Weights of a small image flow-matching model: 32-pixel images.
Rows from block 2, named by matrix and row number. Rows with one number belong to one attention dimension. Each number is 500 + 50 x the weight over its row's rms, rounded and kept within 0 to 999. All counts start at 0. Numbers have three digits each. After the name is the row's rms in percent of the matrix's.
# q: attention query (model.blocks.2.attn.q.weight, 192x192), inputs 0-191
# k: attention key (model.blocks.2.attn.k.weight, 192x192), inputs 0-191
q.114 093:420450475470569469414478438429567516511465529511567620468540450539438477518483536498521502479484531454476538513518563533469527601509536525342445396481490472542544491538491491527402461548480473482391497613501512467501449524471529481512560517500410471470545525567532464490484484484510540451514478491515509467520551541519431531411525454526440489513468414467549558529447437537411509486561660505521607458443589445501468507487473494537516512505531451535384442477497491519603483567557448473440531571495557501464487485480355489536602482457478523529426380599468508451459528580495541499
q.115 097:539530427484484442492611549447427562522467481542506398457514411497493473469565459461540444547510415495505429504563467538521527518609572485471478552472459551434710553514499548507566520483446463429501432563489550466508518474561562468485556459409515487440471430527415488369502468423474500410476457489532543424477512518453440543481583539451475471545548487425460540493530533478449474501459539454474519466508483536496365478498495556400484405516491451481469485380481488531528484473587468495477465506538576547522535535432576455526478539541536485493543436558639459454492484499521530454
q.116 100:612469463550484462434474626492382458508518439520535519536510427407510566454429415398472560445543544525536503542481477571519577450668503428579514517563523538421493531519500486519493489581422523488522452585544515476522535480457508513569517512475480456554565554419626533496518541498515512422499467586534520532504493514501450419479566554489505524503508564576478453474571464569483449426522577500448504479522410445497430497503465445472435439531471413515452522348518513527546485544472551545450528509495521549567451488549513433461461549511533467459552449521485544530466547509494392409
q.117 096:473468540562524481467456471478527638545512466451480542601434467463348522492484451481569456475524400522569447535501563480528539443473512444483527511537556410461469506527518578490558518408567461422551486491578469552502517520447502587512455473507473581484439458547464513473324505483598529494518493555502454511502469502432580420436385444560525451497497436463553466483470485510409471525607535480415531462532541475451529489474517474527470502471469462503473535464525467425501504572470570489428559572458597502545536466462536532538472483507545535461553482483480556395588575417405465559
q.118 089:517501563467462495519403506404497453468492454495559442545440441453461389570497460501560433414534439463478491522450525510496545453470530509486474604525485507510507415569446504406487442436556446554577522560492618523483501450465489560418422521500629474592515523495466543447461499603421437474377498528462565511540575463447505506541454574533595499525526464500539448549567547608422472470460528507539503421546535427537491463503428556538536469518549472447583547515446500480471502518531511498516432495510523481529518498535509649532527469468509458577520546498438406426503411443524419519
q.119 092:460534537534521408587463517572543543465416537553551397480498568439523596519519417484498428530498470493501470385491483524493429535559520536476525442597535505441569533485516516460459478442511381503468431435447440433480500576537441469469510424506538496462535560569423462460485495464512383449501530507476549498550483482432454387437497533535485556581429504483584523532540540401524521553516546479430509494462573452428536478510524381553467425465472507508422497541498568540531492528421542560434477467486531522464476518475424544419492432532528522505510584413482511576485472360502597548
q.120 094:516450521444544502469520521475516487546549389553492539431502497553519505533491447488522529466529490470542441544458490560546452472391420431613537543502534648528453456512539560553449481497541550573545516408480463559527457459519536561480530530551585515476483503512525435515397481483497416481499500504462479497463458518634535490481437461422499515439379474483465376401493460466475497581414527493558503519413619461572505427480542507540443447529501522515608476533536457505489492508456552444436510473498427488511504559582523398424460547455538490527544377596531560500488405452471484501
q.121 105:521525618502559473485587549522592527511534537511399588441522512374463552434515561618496536459477509463554475528587486565484526529419418528418519408574579499476479467506499457461532499500518566622505548457484506441504516410520483426431539539588490519526415459491532478448455514521462448563472564530553491518427493575395437512517394443513520470470503546470472548586476505500579458481509486592461506461476510552511426515528496472463489570498506435410488407541508475620527478559453480503450466517541567396486457558547528519514468571508505536435490431478397426526540536546529475463
q.122 095:585464463485517509408520425490390461559417466508385462441476517518493638542450451492455508554574416577559524440474450494508502466507547431502520443450442394527489481532498460544493494475559529484483505537462540523401475429461397399541490398430571560470476528544427585477500496522506462425497472483500561490494547506495561458518439432372442523524432471580495518603558547466497511498456569476542462511516457591497444498567487429554472514454598554510566538549461493573448466505508519468522617458442475486507505580508509495417545490582557464538540450546571459530520516423485468545
q.123 093:582521477469457520473564441509514605471533476491613488447507497517542538512459538436466506453507461487528518527590522458539502507548455556450454497519430426472520491589541492477508580518583480591551479463434554479479463483572502500473566474457366529478509488493473506547458518519501477542528599508504493449494495545473508516420425569418491518495477535535595480611508502453451440430474544547494417467553460389451556522504410508556505531573554498440452469493538533566472487520463476488508477460383392496412568487471554500530477427515516481408517501371460552655557528407623437546
q.124 095:520565566485492538565418610436446555488504460530550487465505549523482528502525649513521489491487539579420487464482516498485434503494546540499504495459613541498536469364524505445525514474457506486471460574468494608568475540466477506599503436434523476444419545449465503513433455557503504575545480505420479447498436522541501480537524553616506500516455585587493519444466542425450529608530570428453436518519455460587520536473565549486513493583581573430499523593475576478540488559584512487526555489472564548507500362517546463561380563463533467427488514510471509537457507569480580500
q.125 110:494491439460540534440599623586540536553440450446462538476377528530479458506470498583549560552451531491433562535484482484496502534514489632568447524509488520517606509354464486553554521478551457543458612491533461528476598519491488560502489494504514504440412591448477530444427576554469531507565545414466510480496372416514437534487428537499572424441462502396530514478544458452556472572504606530480564533453558524522556538446425500460467526436504527497461590566552547503471491524466424487511545497441489594513502439555454522531461554521481492493492487487560509557486544450569517561
q.126 096:510527559459498545513515486523552553605562438522516484529563494460528501497491469417506586443437529470593504446433470483496470534465449494456561398460504374457465549526511534455531530509466539561536545439476439496548471628416547558483620422575594584501429450437432493522431446512510440533488577524522466547419463551571496565509534478542492517536561589548488531503500436530487553566412539501539437581397553530549540504469425447562501556503569491477560515508525480506472489492557553442464473596464438491497535485485562460396532500459486544450383394438444534530470425517485544482
q.127 098:526457527476502437524479618436605538532417487504462490465544469542453548603505485571504628491508562525454477418531507441513527393556496464576440522449499521427362499425517503480527570557393422510481528477528460497535536434509559487481451472460504513465571430610523511426583467573481559603387539614594476526540523490496446474539451511468546521504541613547449526498516545533451518522545447539521522489475474504485475488538460504426466449519559589566415457552490430503508503499513577512582461492580463444482530491507581536492557504517508484513581534432377538531493504561507493543
q.128 102:549499491387417495478588465496446472564513430505485531421521524448497419546460527440468539526486485415535426411479563490469417564515492614471613458474527461488454434510510462447471435458466522433518459445533400528491474567370566600477592528514494462441476493515422543605517466512495517547481505478517492552443525546531483439548606439499503540558543572610545479442489490517561432445444534538535451552545509601524460464506481567543438527450576481491526442541499469506450429556415505460458470486552470419555456474573522571445563533562484488532455495432499460514605552542521430508
q.129 110:426515533483442545451465433606571499469535475358541514593495524420483567522459482513549549427546425386447403416543545548524555503507550484454509551534522517574488505454468502484457496417550483550529516527477575517509467500489501411479462453440555510448515445491484600505423446490519462533538496487575523525457601602562537459528485498440495490520464529431496539405615531521464503467414473502608699472520490501591504634524505441456448457523446569558479540516493507443451513541511496454538514448477483366548463490463516458498515475494560483503544461514524506532450488497438511477
q.130 102:516510525511493493563497473557490515487529472489597533561559419553482520475446366513590575484594453498457515454434563462551513596447528478546428568515422415502515550470490491493509507417526616595517537438435592543497579545465469613467506515501497413476543455518466542473533548524502548495471509494416516587521473461624560510497476496553563488434534534454506359444523518528340449488475496569565542502593548508497573488513476481530510515446566509564497494480456500565487551568480532502546572539452448576482588521434527549475535478531510503616483470432471431532455518523461544457
q.131 122:522476510577573413410546493436464568558491460548487467478432434446623520472541585531458516500521464476446577488442539501516479510584547575511565528473385499525517525458499628437414390521426407391438503516486445470543492504462522554533511486573482454415451499482486455499493410509508532465576496430558485440514475487440486474508576538464565470554446527552466515462564528530493486558494589377456518518518463519566535543506478467407560516459470533546461677494507460503486505495619534514505444538567474478562497515456498510575480502476465517464551471467625489472507570466509459431
q.132 124:507470456480538456538458498414547490408407499603513408475458528528540510544532502538361515552388524402519460520521490485504502442527462498569585492375571408490510543494493595514581553509436476544525507507484476518442501564548453446479540486489392563470489474445522428505509555515546517447536521498443460484558410511534636574500564521514627613490490497448437454470558566474482534490459557484585500502456420464467509497479485556519514499509528503496479572437509488606548540524462542530532497421471431522584440568458501425532455524507501503507500459343418484493530479495535414482
q.133 105:498430500505544474492467419517491514428456505523578498558611565485546497460617514511495547539538506585529547547517515516492526513536454513499556431415375478442550474476472453558544513470477484442498509585416485489478584435479452495507542489462483483440487439424574619393502466517551475374531493431552456505441474609420590511529550480536384520465508484480499478516388533550536464427455525458429485511469459424557399558486586510516551519560491494564519509444496494556515500523403478494519535446614588453564481519521481416446532512545507501519457501558544523547388488465517407452
q.134 112:458452433465473524492536519453585571482503496499488479460417486520504437491514482526481464505540526571434533555542489482503456370442462538546493512449448475517509467446470495455501387481472507509463444472480419504518570454478495456503573540455469518508446528444482508480480350544428457474505498511469500562443404574491533485419530524474433532479541533462526408531526533373585537363492535454532466461475568517570465518501533525525511488507477545633415543586421425446487502484426477453510559443482714509438485366505531545535465491527417532529514532505520455485443519589546452493
q.135 109:557566454476477487617454504524529521438456373521480439406458443500563444422462535594514494512462507571607524482538532479517510557477480565569486523535542471512498424446495536513506509631490485458423472537504407485532486469521550513489502516473549496443487499597540476480617471553455376448460501489416556478494426458463464543421585510553483567534524415550361488545538520446512445468523459475534471502470573508543464426469459522510528512463566523515487438372500556502554507481616557512490469509577507614502522462420522507418502479536479429486474594566467513567586537449475529471
q.136 113:515495500611480504464374459488535456444484407510434460518497544556620543483491492374472462491526498529454523530561451508485593540560563432471457536528524555462533481506512502517474416457523477579494469518524512568492459481546472409515594376444496507474459471432501588541501559416473503575513551492484499459549459489439608651531443499428574552484433461508463505493517564558447491581499498551567447507473444443513472487517378517500430571470556587570494523501513431544529546472537528524584524424377470489452486563523522385505542528498491511570545461466471575494445484460460494553
q.137 113:493453452557512421575490562415467493490472429540434420498563526452577540509508474519446515492475479481487543498596569471509563512542482512576450519530541407578513401599505541561397482521484508559561531411425500537519527503524438528473532387482470475373540606411557570579498564567429600371500533534490512509541498440562463489469526527606533532431487543513556568545511473572537519539447525496494487559555523452516528423465496529513401482591547508505450567490511485578511463557443478503524474410465403458464468476537504572458448551517507530443450559499485534460602533470499500553
q.138 101:468510521546501507476522557427450464442476557488508458418535514417482550503507487467447438394560541509517497415460463574491555529473485468552555507552538532510486465465468460576425580499398535451464453488500478574500499516517586613488439408503521535600470486540474407484469566427537516436502498380471503457523418549533516433495504555516444433414557518507502569533539538528499492578472468393586585476468514421458541468519511429517550515549522513510438452517481604421467515419578524415433454487472445521537527530437386436553492486490524497531649550530414562447453431481458491539
q.139 103:511543401494496473414526489480453494522486478535508492422550494519520390478535474511515439336559547485489573513483542505493442472588455462547536491633500471500485571488474580524485528495539487526528461428563512515514504523488450453513513361522433516521445453475549463453465432591425520430571536452611474462511538477575547511465458521581546481530418485518495459386501475568463513501578562412564546467479555436472550446497624460445481474514453619489485543454479424577456505509562543551551507556453510484528549458530494418629423513500505503452535511516543473515482396469536543589
q.140 104:507506463491449485483497583505448396471504580424432546579541560420470437537426447477510506591548446592557566526545568481481458602482528402465546542521594570512503484447502475424490449518539459575477479500577492485527531491425468557526379502546492526456470547445486419593491491411555495492569481457578486596459419434484581484548454513509531512526441549470503521460505535523531504522485427535425389523583572588436517476488509459532437537499480463483450530499510490440436546481514568464484431397459414480515589450513467459482536458500504448551524546421488592471457590522447419445
q.141 097:453506572592518443463367494536537510418530495413519496579520446459452581385511420488484544466502434556474529559481513502491516435440471593409379480480440503461475454426498558514458486514545525511456504486531523534512497487483529575485415488464476453547405445496545535505494513513534507431498503472536451521462443539495523576501394551548579525497533471517409426470561650378513461506451489512662442518433519501487506466496521461452516458541457491456491408471490498588500604487433549487519555520528483528421485458455483435500455462494567467569455492589604497546462433527567547494
q.142 098:482556528576516435412358450446430563479532525498513521422483540459499473571560514541425506528468435496540459471461528576523459599554479446445479409471533443410493447464548487531507538544435527435525497506514513440519495455509600469520519463536534454493563489459530500544594470465464477442608437497534442467517508585462452463519585447483488467495473508547491481501437620515604506430474551445472471530493494409575556498485516519437486470455511537558446601495491510494593502400562523460617476512531566546637504412544470529487580493461504448491579543546504488435479514554468517359
q.143 100:473409544477509505576572491457572511472409513426423359569470467373491479583553435527472526550677464496549502456554574488519499527443527478566541524482573475513564462497517553559580515544393414517453515506379442547501421477490516564436484472429558589490477551568478499487513462538490466539559518537516533528496518401553448434466511455524489489467492459488509487505524412536485571529389541484548533461566598501455509511504489505482510449453516432501407539423499489497446485554487489454553479433524514501484459487582472559428584453439532482557470508476457460533616591488538490506
q.144 126:428500536509579468444420463468484524490482573467518517444520505508452506493511532471477529617616481637557574542528551503461464492563574491531492533509553498450460493524478507461347499453455536460494484465616524416486480479524532493554508511383499512532447474546493552476537561498526481453463523433543551463568473436415427462486439414557414548477522501466509454558509395527602549558535449553408522569463472546468564523540501457501472516473431413498518418477566497491406527485511545490580602542581508455392447516466534512493476498497492510574511633507540508472552423404563503538
q.145 110:387472486520463428507513486487507501566513526529529523531525544526477497487542531479506517468575428449542407461495488505522395429531461570491517511451459481471453521539512506505483498463632478584586506480576553532512501535483488542520491531508460568524484523543467567563433510500528517456479513508462492566502565617522647423557555483552511407463532545392537523433483438581518603411515487538403450478427514579512557583486564511518416599532544531472467487616515453439511475447433503508515493498615491446527523375530493522595484574500430515466460433554497387467491451547431530441
q.146 101:525478552547535493532425492537484574566526561454510496580511440483505541513400512503605529470428528578453439498606436563497578511456465508429507457485466445559434470506493510476485536579516565491457511573466565465586436561586497505502480495592425504443438474490524473486471565542562489556474511438503526424408575507497435489563481470469499432546432484472492532497509569439477521461427466502479525548487538499538498527495501430472477473483472552435525512464552624462514463515508476474500530441636514346560489476422489469452527653486515478498531499498500430512539377577596631431
q.147 107:443406491675531493555441513516518538509422566495448546544466513453469500560461443399495456417570483574366534507465480499539456462483480441532427464421433424527430490499535484489485564478443432520463505524430466448489451449482459433447512449520570466468507566411519501449483561592499516500493554444578449426500544529481569422463449488545491504488552514514469588569536476421429562496528501563497516439541502473500541484516519499448554489444492483481408423379449460544588540463516425542523478482473536421509505585453446559550446463482508493480579545435510565518507356512526575481
q.148 120:521520459508567528475488520568427480445459585639421515544453437490488510494453523500442461433519510637501556533482443470499501487520509435603451507521480580496459435479527515493404565506436536403502496412497447524522512469521602585460523583565484539490406412499555521495420557493484550518469524471420484535425526549494488502504446488425425453484552515503536607590480428430547501556489505460497509496477450459500527476498513504448498530493549513529512410529466569457443501518533496472391483483460439465536488568576521411470356648477585548508525589470557548503547476518499487604
q.149 105:518447501577478509392541557509394567520527564491497568367524538447516474486536518516547518559443480500499495452597526514447436632461582517492374439544468523483505456479559508520457545557518444460558425475548487504489527462449561381465515473499426417464499625583500446480462436496493527519540486560543467472485535389501519500537435497530535429513503517489484560536507534510541539503510513503584417399499458604518537505496500523530451502485454526454467553592495535580440474523517513551474550494535513425430453556523516523475464621458503490438572477598618525521360457530521536457
k.114 093:477503438493448498384563502422555450493432482440600486436502456448460517480461502469501463481570464478410558500403395520541515586456501588428470477595415437540477505490487466581545483514464487455504545619502499412469475507565480497561398534570490503484570550604427479607482520490491393500473486519460487478555540463482533464454454434528515484516526424563564549503441540421451460468537578465542427470528505521539482563476566483544529525537507445593563455476435506406473440499555465596501530534504576558465496464498467454431493422511507548530484437605411542522478519507411577476
k.115 094:558417441512540465513499553539483497489475442516570506492397444464450527483481507583547608537529431531488474475475532601498511445479485530485510505554457549578581485440484481635442488579445508424560494596444518449462537528579542501535505560412531491433541497539475470537442412492460526523489455530548494431482476445439579541505477531510522601523642461480472600465520453619427439492534535464466510535475515515538419490475489505505520499404473477578637468504474490495458513548472445443541486535620603539542458398499478422512490524538479493422598482529463404467472473549449464467
k.116 095:459491419483602560479473492528453376466532466424465588498432400468506519400516576455451537512517576521516597500452516529522456524456435519554475504562469497564468480509537543495518593601470486479509461632513461466445461478532608530591556654560565582404473507510563494551542482511486465495484491495551488540458483467539510561466541481471512515502484507456490536500572445512497546537520555442536430552486548538639469528402483493523557496435580507573482508410553464520434476506445516462485465465512441463489515416592557489407491586494501538492587594501486427518476551576541522503
k.117 097:542511474496492581463527456457592517519557498573388462473522501522559555580644499486530543443470478544519476527543520510520524537473535513546499498504525473529480593508509619427473503473483376531510473539529531491515489488531525494495564633478451499487459513541417444509398535510483490461639541514553507480499573475493576475476408519573543517553515407493547572496485532445456527423442527539400552416502544473487547526502542420453537540571449533561451527444556582418494444528580412466420475659562589459501449448501543556520480485509506559519531446439482448547505530483431452563
k.118 092:499434559455535518524357459468463505467564510521560515499408453488456414523491536407538451461527451485503458562476432505522597447533516486420461486541405584403508556547495447520496500428484520468459500511491523531447471599523545518479521552512574580437589540535535446478505451510469513530386552531507472440438608560380518575626497557516574604443554470527558471461533485473440549492475441433468478471395531464435524475531542535497558488465557530468628522529500448540594483493436563420622506559526475478511495525512553521537536505513407460499535465498505516473491424560514450508
k.119 096:346510516510508413528563480523580455561421560602520508425428610493534564497571566473498490530511436399511525468523554546513431543421458563543528486482583468480531533521537496405543542522558471527445562510416483512484461469452428436603471542443418500518541485576456511400458473491547484496423459457427545442546454360496484525523434471521490620484448457481524454510487521483507584478544487476518493503491538462421544535486474510455521561630453539510543477572468501582513433473476480550558537519578464446489540530427440600526497471484437509556525524461533426405473526522513515552
k.120 087:506526553401543542582452567526420439457537495565508461498631501483532466548502423440553480453509564509451411451517499563564450483572462545522533478450570574441462489521517626510566389460433601451497524452587535545544432633516501494435456570483621553509477422460548399588417481505439469449510498534509412553482474463551428478518507489458448527482463499530452562412550486480432497472409508566512505419533505443553413460587463574492504490474533458502450492491505435511561428499530470434498546528491429550515495494530561513454467555536508521483483459543593572528502482498467528510
k.121 102:501511611419508573500543550484506523503526496599436389440533563424478571523572495467521603514467504476528491506468547519498501526500545586458482495585502486468487544492545528540510558494459581564530557513479509520509502486536431516433483543514560503521413495487440525429490543505534489490484560518522448453464534524505543478486446532508467447441530518478458491521358505514586477565456486542488608516502578467573551504490439408539553466576553561448497444501537506560425474577582392545444550535568553557397481523611541534475476542469579519345528461490397359572437484485484505439
k.122 094:524456465472521396574510447455488561462483600523446555538441540479566531514443562565516527575527422602510495443552494435553583500538471508506475531490514462538531492526516446487387469476459537375519469541516521546511478517529469429449485482385476529416505424531477514519526388555516614488567547498462512430516538513476463503488497542451480505404457482459484562606484473427543493510474526562512465464458484603464461410534515470477474435503554494536540518566525441513509406492562553459545597463395466599454576504527506480558507522529330486523456459425539411520492598570462482527
k.123 088:465497526466544518528480436539471384473484500464554368517479449434632531478419514417514533485534474483553532499560384474552431531550508447492509495517510373451560448566504505455487552524465462426549528432457527415468465482471489614529527487519473605512476408516427512559499436521525516511479527513490544442489560541510539591450450463493457526535522560465528484528478513518516601430512546485542500435515516469488525496474382524465525507514504477508396437366524582527509483490532504513493576517398432423400545461486533521601503437572423542526597439416520458581544534461542460550
k.124 100:571474454546540453525580570569413488519527449532481566493489562449522556542545625579490586365507526492505569579544438521481456435514494548455522489428524518453571454519537548390507501498536491557535532490485415601509509482417532464592526431456513520492447475483478477434493459548508480491571474536577501456480466478522444493596535543651489416594507519487476420500467529557502509529541603493460525526470477507527544516513579553423453549517540547464446532569489518506496498537562581524612567639475505516609519489402514484568449543476457491565419493472451550527484505555527518528
k.125 098:525490474444483458565475562550521490505416563470487536460442536549457517480467511500506513558467519476507491430475536530432547520545444581569483461535427407506536502453473399566594542526541389569471460464562425554500572464405481514519545499417451546469541544478488574485388522453521473484560519481507502516532466428582527528653447464471519452524631477415560485514519364504470452557519544550476469445544432525457501428373435550517499527530552575388493578476516479566461421547504470542463569432420455527476411414514480493484473498527521483471463424490487507505431531460504434490
k.126 089:507604520446488509471507559540557487505612527554566518520557538362546525459457444469521475402388547456550441491477478470487553484601471486464504458503605392495456521480515544400490436565489563534493557427555458369528442481463473514520462564473513427622489512512517512556530486509509487521481581544532512541447466545526424561438497565564471544530487507500483488438509517433490500501419368459535506521556578601514412488504468483483449469490436461451385529464494552522522497495573534516531485447434445521531566455570587519463524547490467484471384484438496625514496474503447443498
k.127 089:609470543448485486595437577467580443566336471513470565423626448471488569553520411513572577468482543582468515433558496526527454446516537417579541463507634540518444453487502506554502486471519477503526492514536447411521514595421522446497476410554547511478517505511481455496557510543496424500477497643610541525518560459477459451551583535516457449465585588545433434560503529455490574519558534543449488504557511550439451513553443499436406514488521494508430487449530468514456568507447534480517451517561532552419504545532494472459439460477553530560517490487506551470480486511454540543
k.128 101:489458534472502462536551518494470537536497478409491583615531463537424417478515530461512530446469472474514523483398563495505487590498524479547626531477501530565429576518500533512536565535496550399516444508478424435503481501568385581473496458554469482439522461406512559578509443486598536510449537490595481552536475438451535549499497446565540524452498525533565555526493524454449472414528494586390424503527501615384459479574500621421524532434462543511565564479524521473504452472510505512513616475436446438604485513522502526553617557505535516420495510502541464443468492440451497507
k.129 121:543465503446531427525548422471533479562476477493490513524435570392491521539528455470506514455487513522480484522544496416575514530532519511442508412562514472483396498549472530603524533442476508542489392521526564450512493417488460467484439528450470474434444470533476474471361525528447402439445529525545463527491577562501499555513506451519432480487407513402458472504547552518442471497463551553621630590476479460568490543606471444539458432614414611489550576520451481469466419521553517519571523482495488384478447500545536420539484560464527546522441502522469527559418471428519431534
k.130 100:499504587496503419582551446490396454501469477548539497552499416575516500502500464516489566471538501554395490451453509492503482535462481542483442500445468411468498524521428516426509384455553472577552412456591530531537557457495443512502534489472545462537469513518522542475535606556405463456437512555437461524473438499582604491422504393555472578386522593533553423478426441545328456507477477526620538542459482458502557537561453493509442593586557542520583546529502490505486470521532554528508589499476458579459487450475541509450522523492536481496463504449516451610486527531519507506
k.131 123:486548433636541474433507471487471567654528462495458508584504359454428538588486585516467543476551505405520483539531522553437545458640511540547513439450476456493520521510493476554423425547464456438532524555575484462473434476589480471550553580503475558363522572448467563495532471483511509573596466469525553454545522540495585528551475421466544485494542503494528545480600522537568571484497620470416527565476520565467559562484485492498588411501546465554513583515545469471504493491494512499469497529464484478524470463436465565563437525481503499407466443481491488565525541494486560489
k.132 126:415499421546527473528555515490520537491496426409509395629513450415410493545482443558452540568553521366490480465481441589543550446452499448542602532460459476578466478518481469560520482601486468525537514561445414601531376556515498503484535449528554570497536484485555455578470593520542490489546517524480509543481434481545544490480457456501511519432542523542563503569503439630437515546526591458488539430501549477489485533425478560522523528507496409551409495424509543571501504523419471524630544453528504530553520482426479483468456410539438517526472514414462522480536526475537513432
k.133 103:520457537499585521568497438535494516512560519538544489481475516535474447501566498514513574546606532471463525571584428573530537500573481560495502534437411474498470484528438485508426449509516500501569467576413456515514473393408490360491530499459559502466563443435524565397431458541485460540473442461617563482493420538488553456489472535504456508520490517561532392523490488480585522523534484564465512519502562531484448471532469577432593503448471446503404514534460514508530430497484517490480568489627612638513405560565549401496397549529454453515514476494442562514468456480538451452
k.134 109:398505533520505572494544536540583529511482506501469560530508558543440466439550497480554502549497495451538541472532468552489423402524500527500476552440439453530550539511509464609465566511528525519503503534539492468494517407474630447522615537492474455378547540526522601495452313423399444549522514563537464518467450587535615422451434490441466536397482463515523482460397461538489468486586535427500468510505476501499505482569521469564522506483457476541502558503480420517464452506432476487514591531524552503459516487524480507420599574470470489481470598591541446487466440462455392485
k.135 106:440500486599502460464528501586513486484515417560602499439486480559499507401485539600434463566402495489525479510610528519516479520455511446607482580452501529531517567472504449477500348588523503431432586510482444475495527503452541444542495543464412510464572426520561482510551451500487538623508439525425463518623497499510459544582429550543593570405494482527483521499556359518505489489532422461486454456458496515446504574477489467482512539424572528533598452447527460530493434540475476489529556515561536516584498428436487535407500496521533481500533562469492500524515567501483522388
k.136 110:507553535577511431535509517441498463474519442427477434527520554530488543533438419528516414474585496442411441454596461445480454499517522472574471406516514478433495437493496468462500472555535534528475488540534525610478544567557514503548500499516503525399469469461511498517542562407510479459538491418495551515477463583591505471545437579431570478551556504588462523492484650504367506466429566475579536461538423510496491511479530516512450568517538489530575448571440457633441483514537584461510528481512461486581517512499486498464544406428561461568406490563537623541409505463442491528
k.137 112:376479502574552468509579496532469464462513498491491474497450534500462504570482541562401449379469501473467442415616483530420515373498510536514542466422485552532456510486562503522480613526553476482510550501554504550487465492460489487560523504519467506475484432489503529593420513458429553498526528511562537547497483623525486439476570462574496562492532513615587522521522584463499475474551599541515454515536441477517585464371497614402483502386564534533490502524493508567509531470419473467488553465433535576495558554478443462457381446499528501436471567474552559455552495550484423459
k.138 101:503486461519466444508439607551486482504462577521459453387496516354503586503568547423456437553460516514448527478500513417546557473539503478561479510531465547496446535505461435460468509426457571527491567422524461436478552460530526473511489435449418483556504481572477522534455572507537519503472541491467498422592470527482512564526538573535510460480521452447406573461476484583492479534449551510602468512469525451535443523482546484479557523535507437508501542568527479408431601497480494514576483481559443513554451602463528577416488519522493452576699577456533541481501406382533445515
k.139 108:491496477464522452474495498555566452542503507480524470457551435399464431478475495492442511499489518494465522436496494634485516488642538536527462448587560494444515506477477520524518486397477593490538525519543577480504539495421426481560473441441485463545514434409557443437628452495487491567638484450536515406460561536571431455533548511469559465588537527524560522441460524585430552455504587448528457441508518516567519487475618452410394483524496487591513496486498450576481519471527533506408452527453508487430551542414561508483441579534428526546568518491538459537503499499544447610
k.140 110:476514451542499505532546477492416444594501579555330493602541540430523469517456474430436478496624492577555436393518476439510517548415585543501542451474592492497489492496465490457433530508461472460515528524565541479518505501471487456496571459492403492433472469470560496565435525503515442460497520463538501437490438479532569486466510576517519630487567461507481531536548441486524508441571487534577557502563470431513470465515510465559486499548494494571521477677490600565458496516532466537467490515476368509527488578454492468568567399391448470470393505498464460496485500462483544553
k.141 103:505499489526571453478469553475462502507503568541466492554483502504523545585484457451457551590512526409470474511617451478518496498459565547460377540520496536448535441511528530593435408463539520542524511395455418526509625439550619547432513481472541516538537555412492593568558557550457505614511459502513541514552513525429475438400436499483465561487460525519402464504549511445472485535454544545495501390492513501455545481442528460563506424547476511513553424440452517588426604455528479433491597478510487508402465488501497561538500377464558455535492515535561493589486577520551519514
k.142 098:497431513550490510485457516532402585516542509519469454484493470565443496565499503502522457531549531505517450515560487503508476597518466480560495562532497483455552580545530495575505496453517580445529445502529453437519427413520513502479553511441536450487544512392542609398556490537506574429534539434531519565641406462448489544524524382486512448497478517513571507517610465492598547524581569555483384454477473419523528504488470404508548494455452458466455504550506399500494481499561505497657461522449460432531430497405506509571490561465490408540595456539473562476417417475531498504
k.143 095:498442501520520475505538561473594534478514409480365461578436592524410469551608510507438562477538545475452429486527465426499521495419457378523574540490503538478470533502540498487546603541516438559517518534493464472477485552489492539502499489419439541473455472534462453474334542523479486500556547531527496590485540416435555531525550540499615537440462531573537499403471520449571451515551507489449518481527461578453524602513490496485463449481468477422596457394524454463476476546548538511471447468529533514516499554506530499331493542538584568519459471449527566575531480491521498404
k.144 114:471484517543489446465344442528486418470480612520448587481471528572448509544488517557458514432497578577481489484503497529478561485601489531494534481504534496445575494456473522404376444357490576433479478435491491466490579463563486444515438634455439522451510467531476518515476514438514544587437479441482538575540463427426503488488432529550582443430456513488465496559496415558609534513554502521452527566485425459496506554458522489520515481500463470553527415480498580499480504453481492435485548491552511496453485480493475512485599350494548535483572648511490416492503495539526510465
k.145 103:470506519462463474556496541552493514486413567533505554446510517471546495419461511556485482397601500501564523418445516478511453488473459533442609541505491532518502530481476511541495610458615473491563514389440569441492552437517459500410517541490624483523454501439472414453467439520375484478509493437523470484442563446414542446425531456472444459515526555458484474543637460503457471464641500450529598532505567465538538422554466545501530627575486533558392520567524543466427479484498514490514452474434477430403487563516534526598476565537483457487475467525504485430494505463480471491
k.146 098:520556589511552534501548532417510518571520495453502460490456495435535463460463527491534564494424491498424498496564508453437521532547542529443539488540522590479413492529505494486507550433534478467477524413497534393489416473477592527458502554603517512542461566500526422469475571518493471521435492406471503489668572499512466471538579426444569462553454522472472568557537562507529452524416411528515499609466492458548541498505505506554529536574507517493593534527527437411435498482559538501552575509575476347463483404497499509493374474494504533550453535522442479567598569513591575452
k.147 107:538529525588547498569432629480469518472435584578460472461482582532474491507432403518481494466538465552467481437544542518531498550593531474568472500466495412449611448456577508478542527422445492512526516440485563406452494510457543479537489427580474543440510481480445470436472606526473472486525462466487515513492567565500493352539578550490555474502486513476576575496430573561462530517495567554469474475503544465528502487541459487507518510588497439515409426408508457548548480516493458421469457462470483457430442424519540530385480496497521499478637405509567613565568551470531515437
k.148 110:532509541586459574543488554442537482519524558477437563434486450483551466478544527529425492445536480570504557531546511500440515421549527566562430429484456519495514478519522553472382537435431549495493596474460515391521488549522587488496479492438408486499504574598518508483434451415514527560409501477528468424546382503523490469508541560579463508469522524490613587534351600525512511512475425506561451526517531559435505533492509636420492484550459448442420499457486531426497477511532496583544547528575483502541499520413444525422482457457554468465599512515586498505510544463488486586
k.149 111:588495467515474544498558539534413526467533579496455536448491495506475459534511512528574512449470509515448477530536491468463441548451489546489400485519526555543505444505517486512472596486483536474581424527557415594477569388532518587479475463525502611445499469545484502532593426515454564488582421576493524492507485478483550492499492509469482428526556542503453546599660618559491413480530543501489427552470402433533525421578530540594518454452525545608557504487468590491431459413491536456501496500462491440526408475490477510540456527505493487468534445675561478432514517524453531554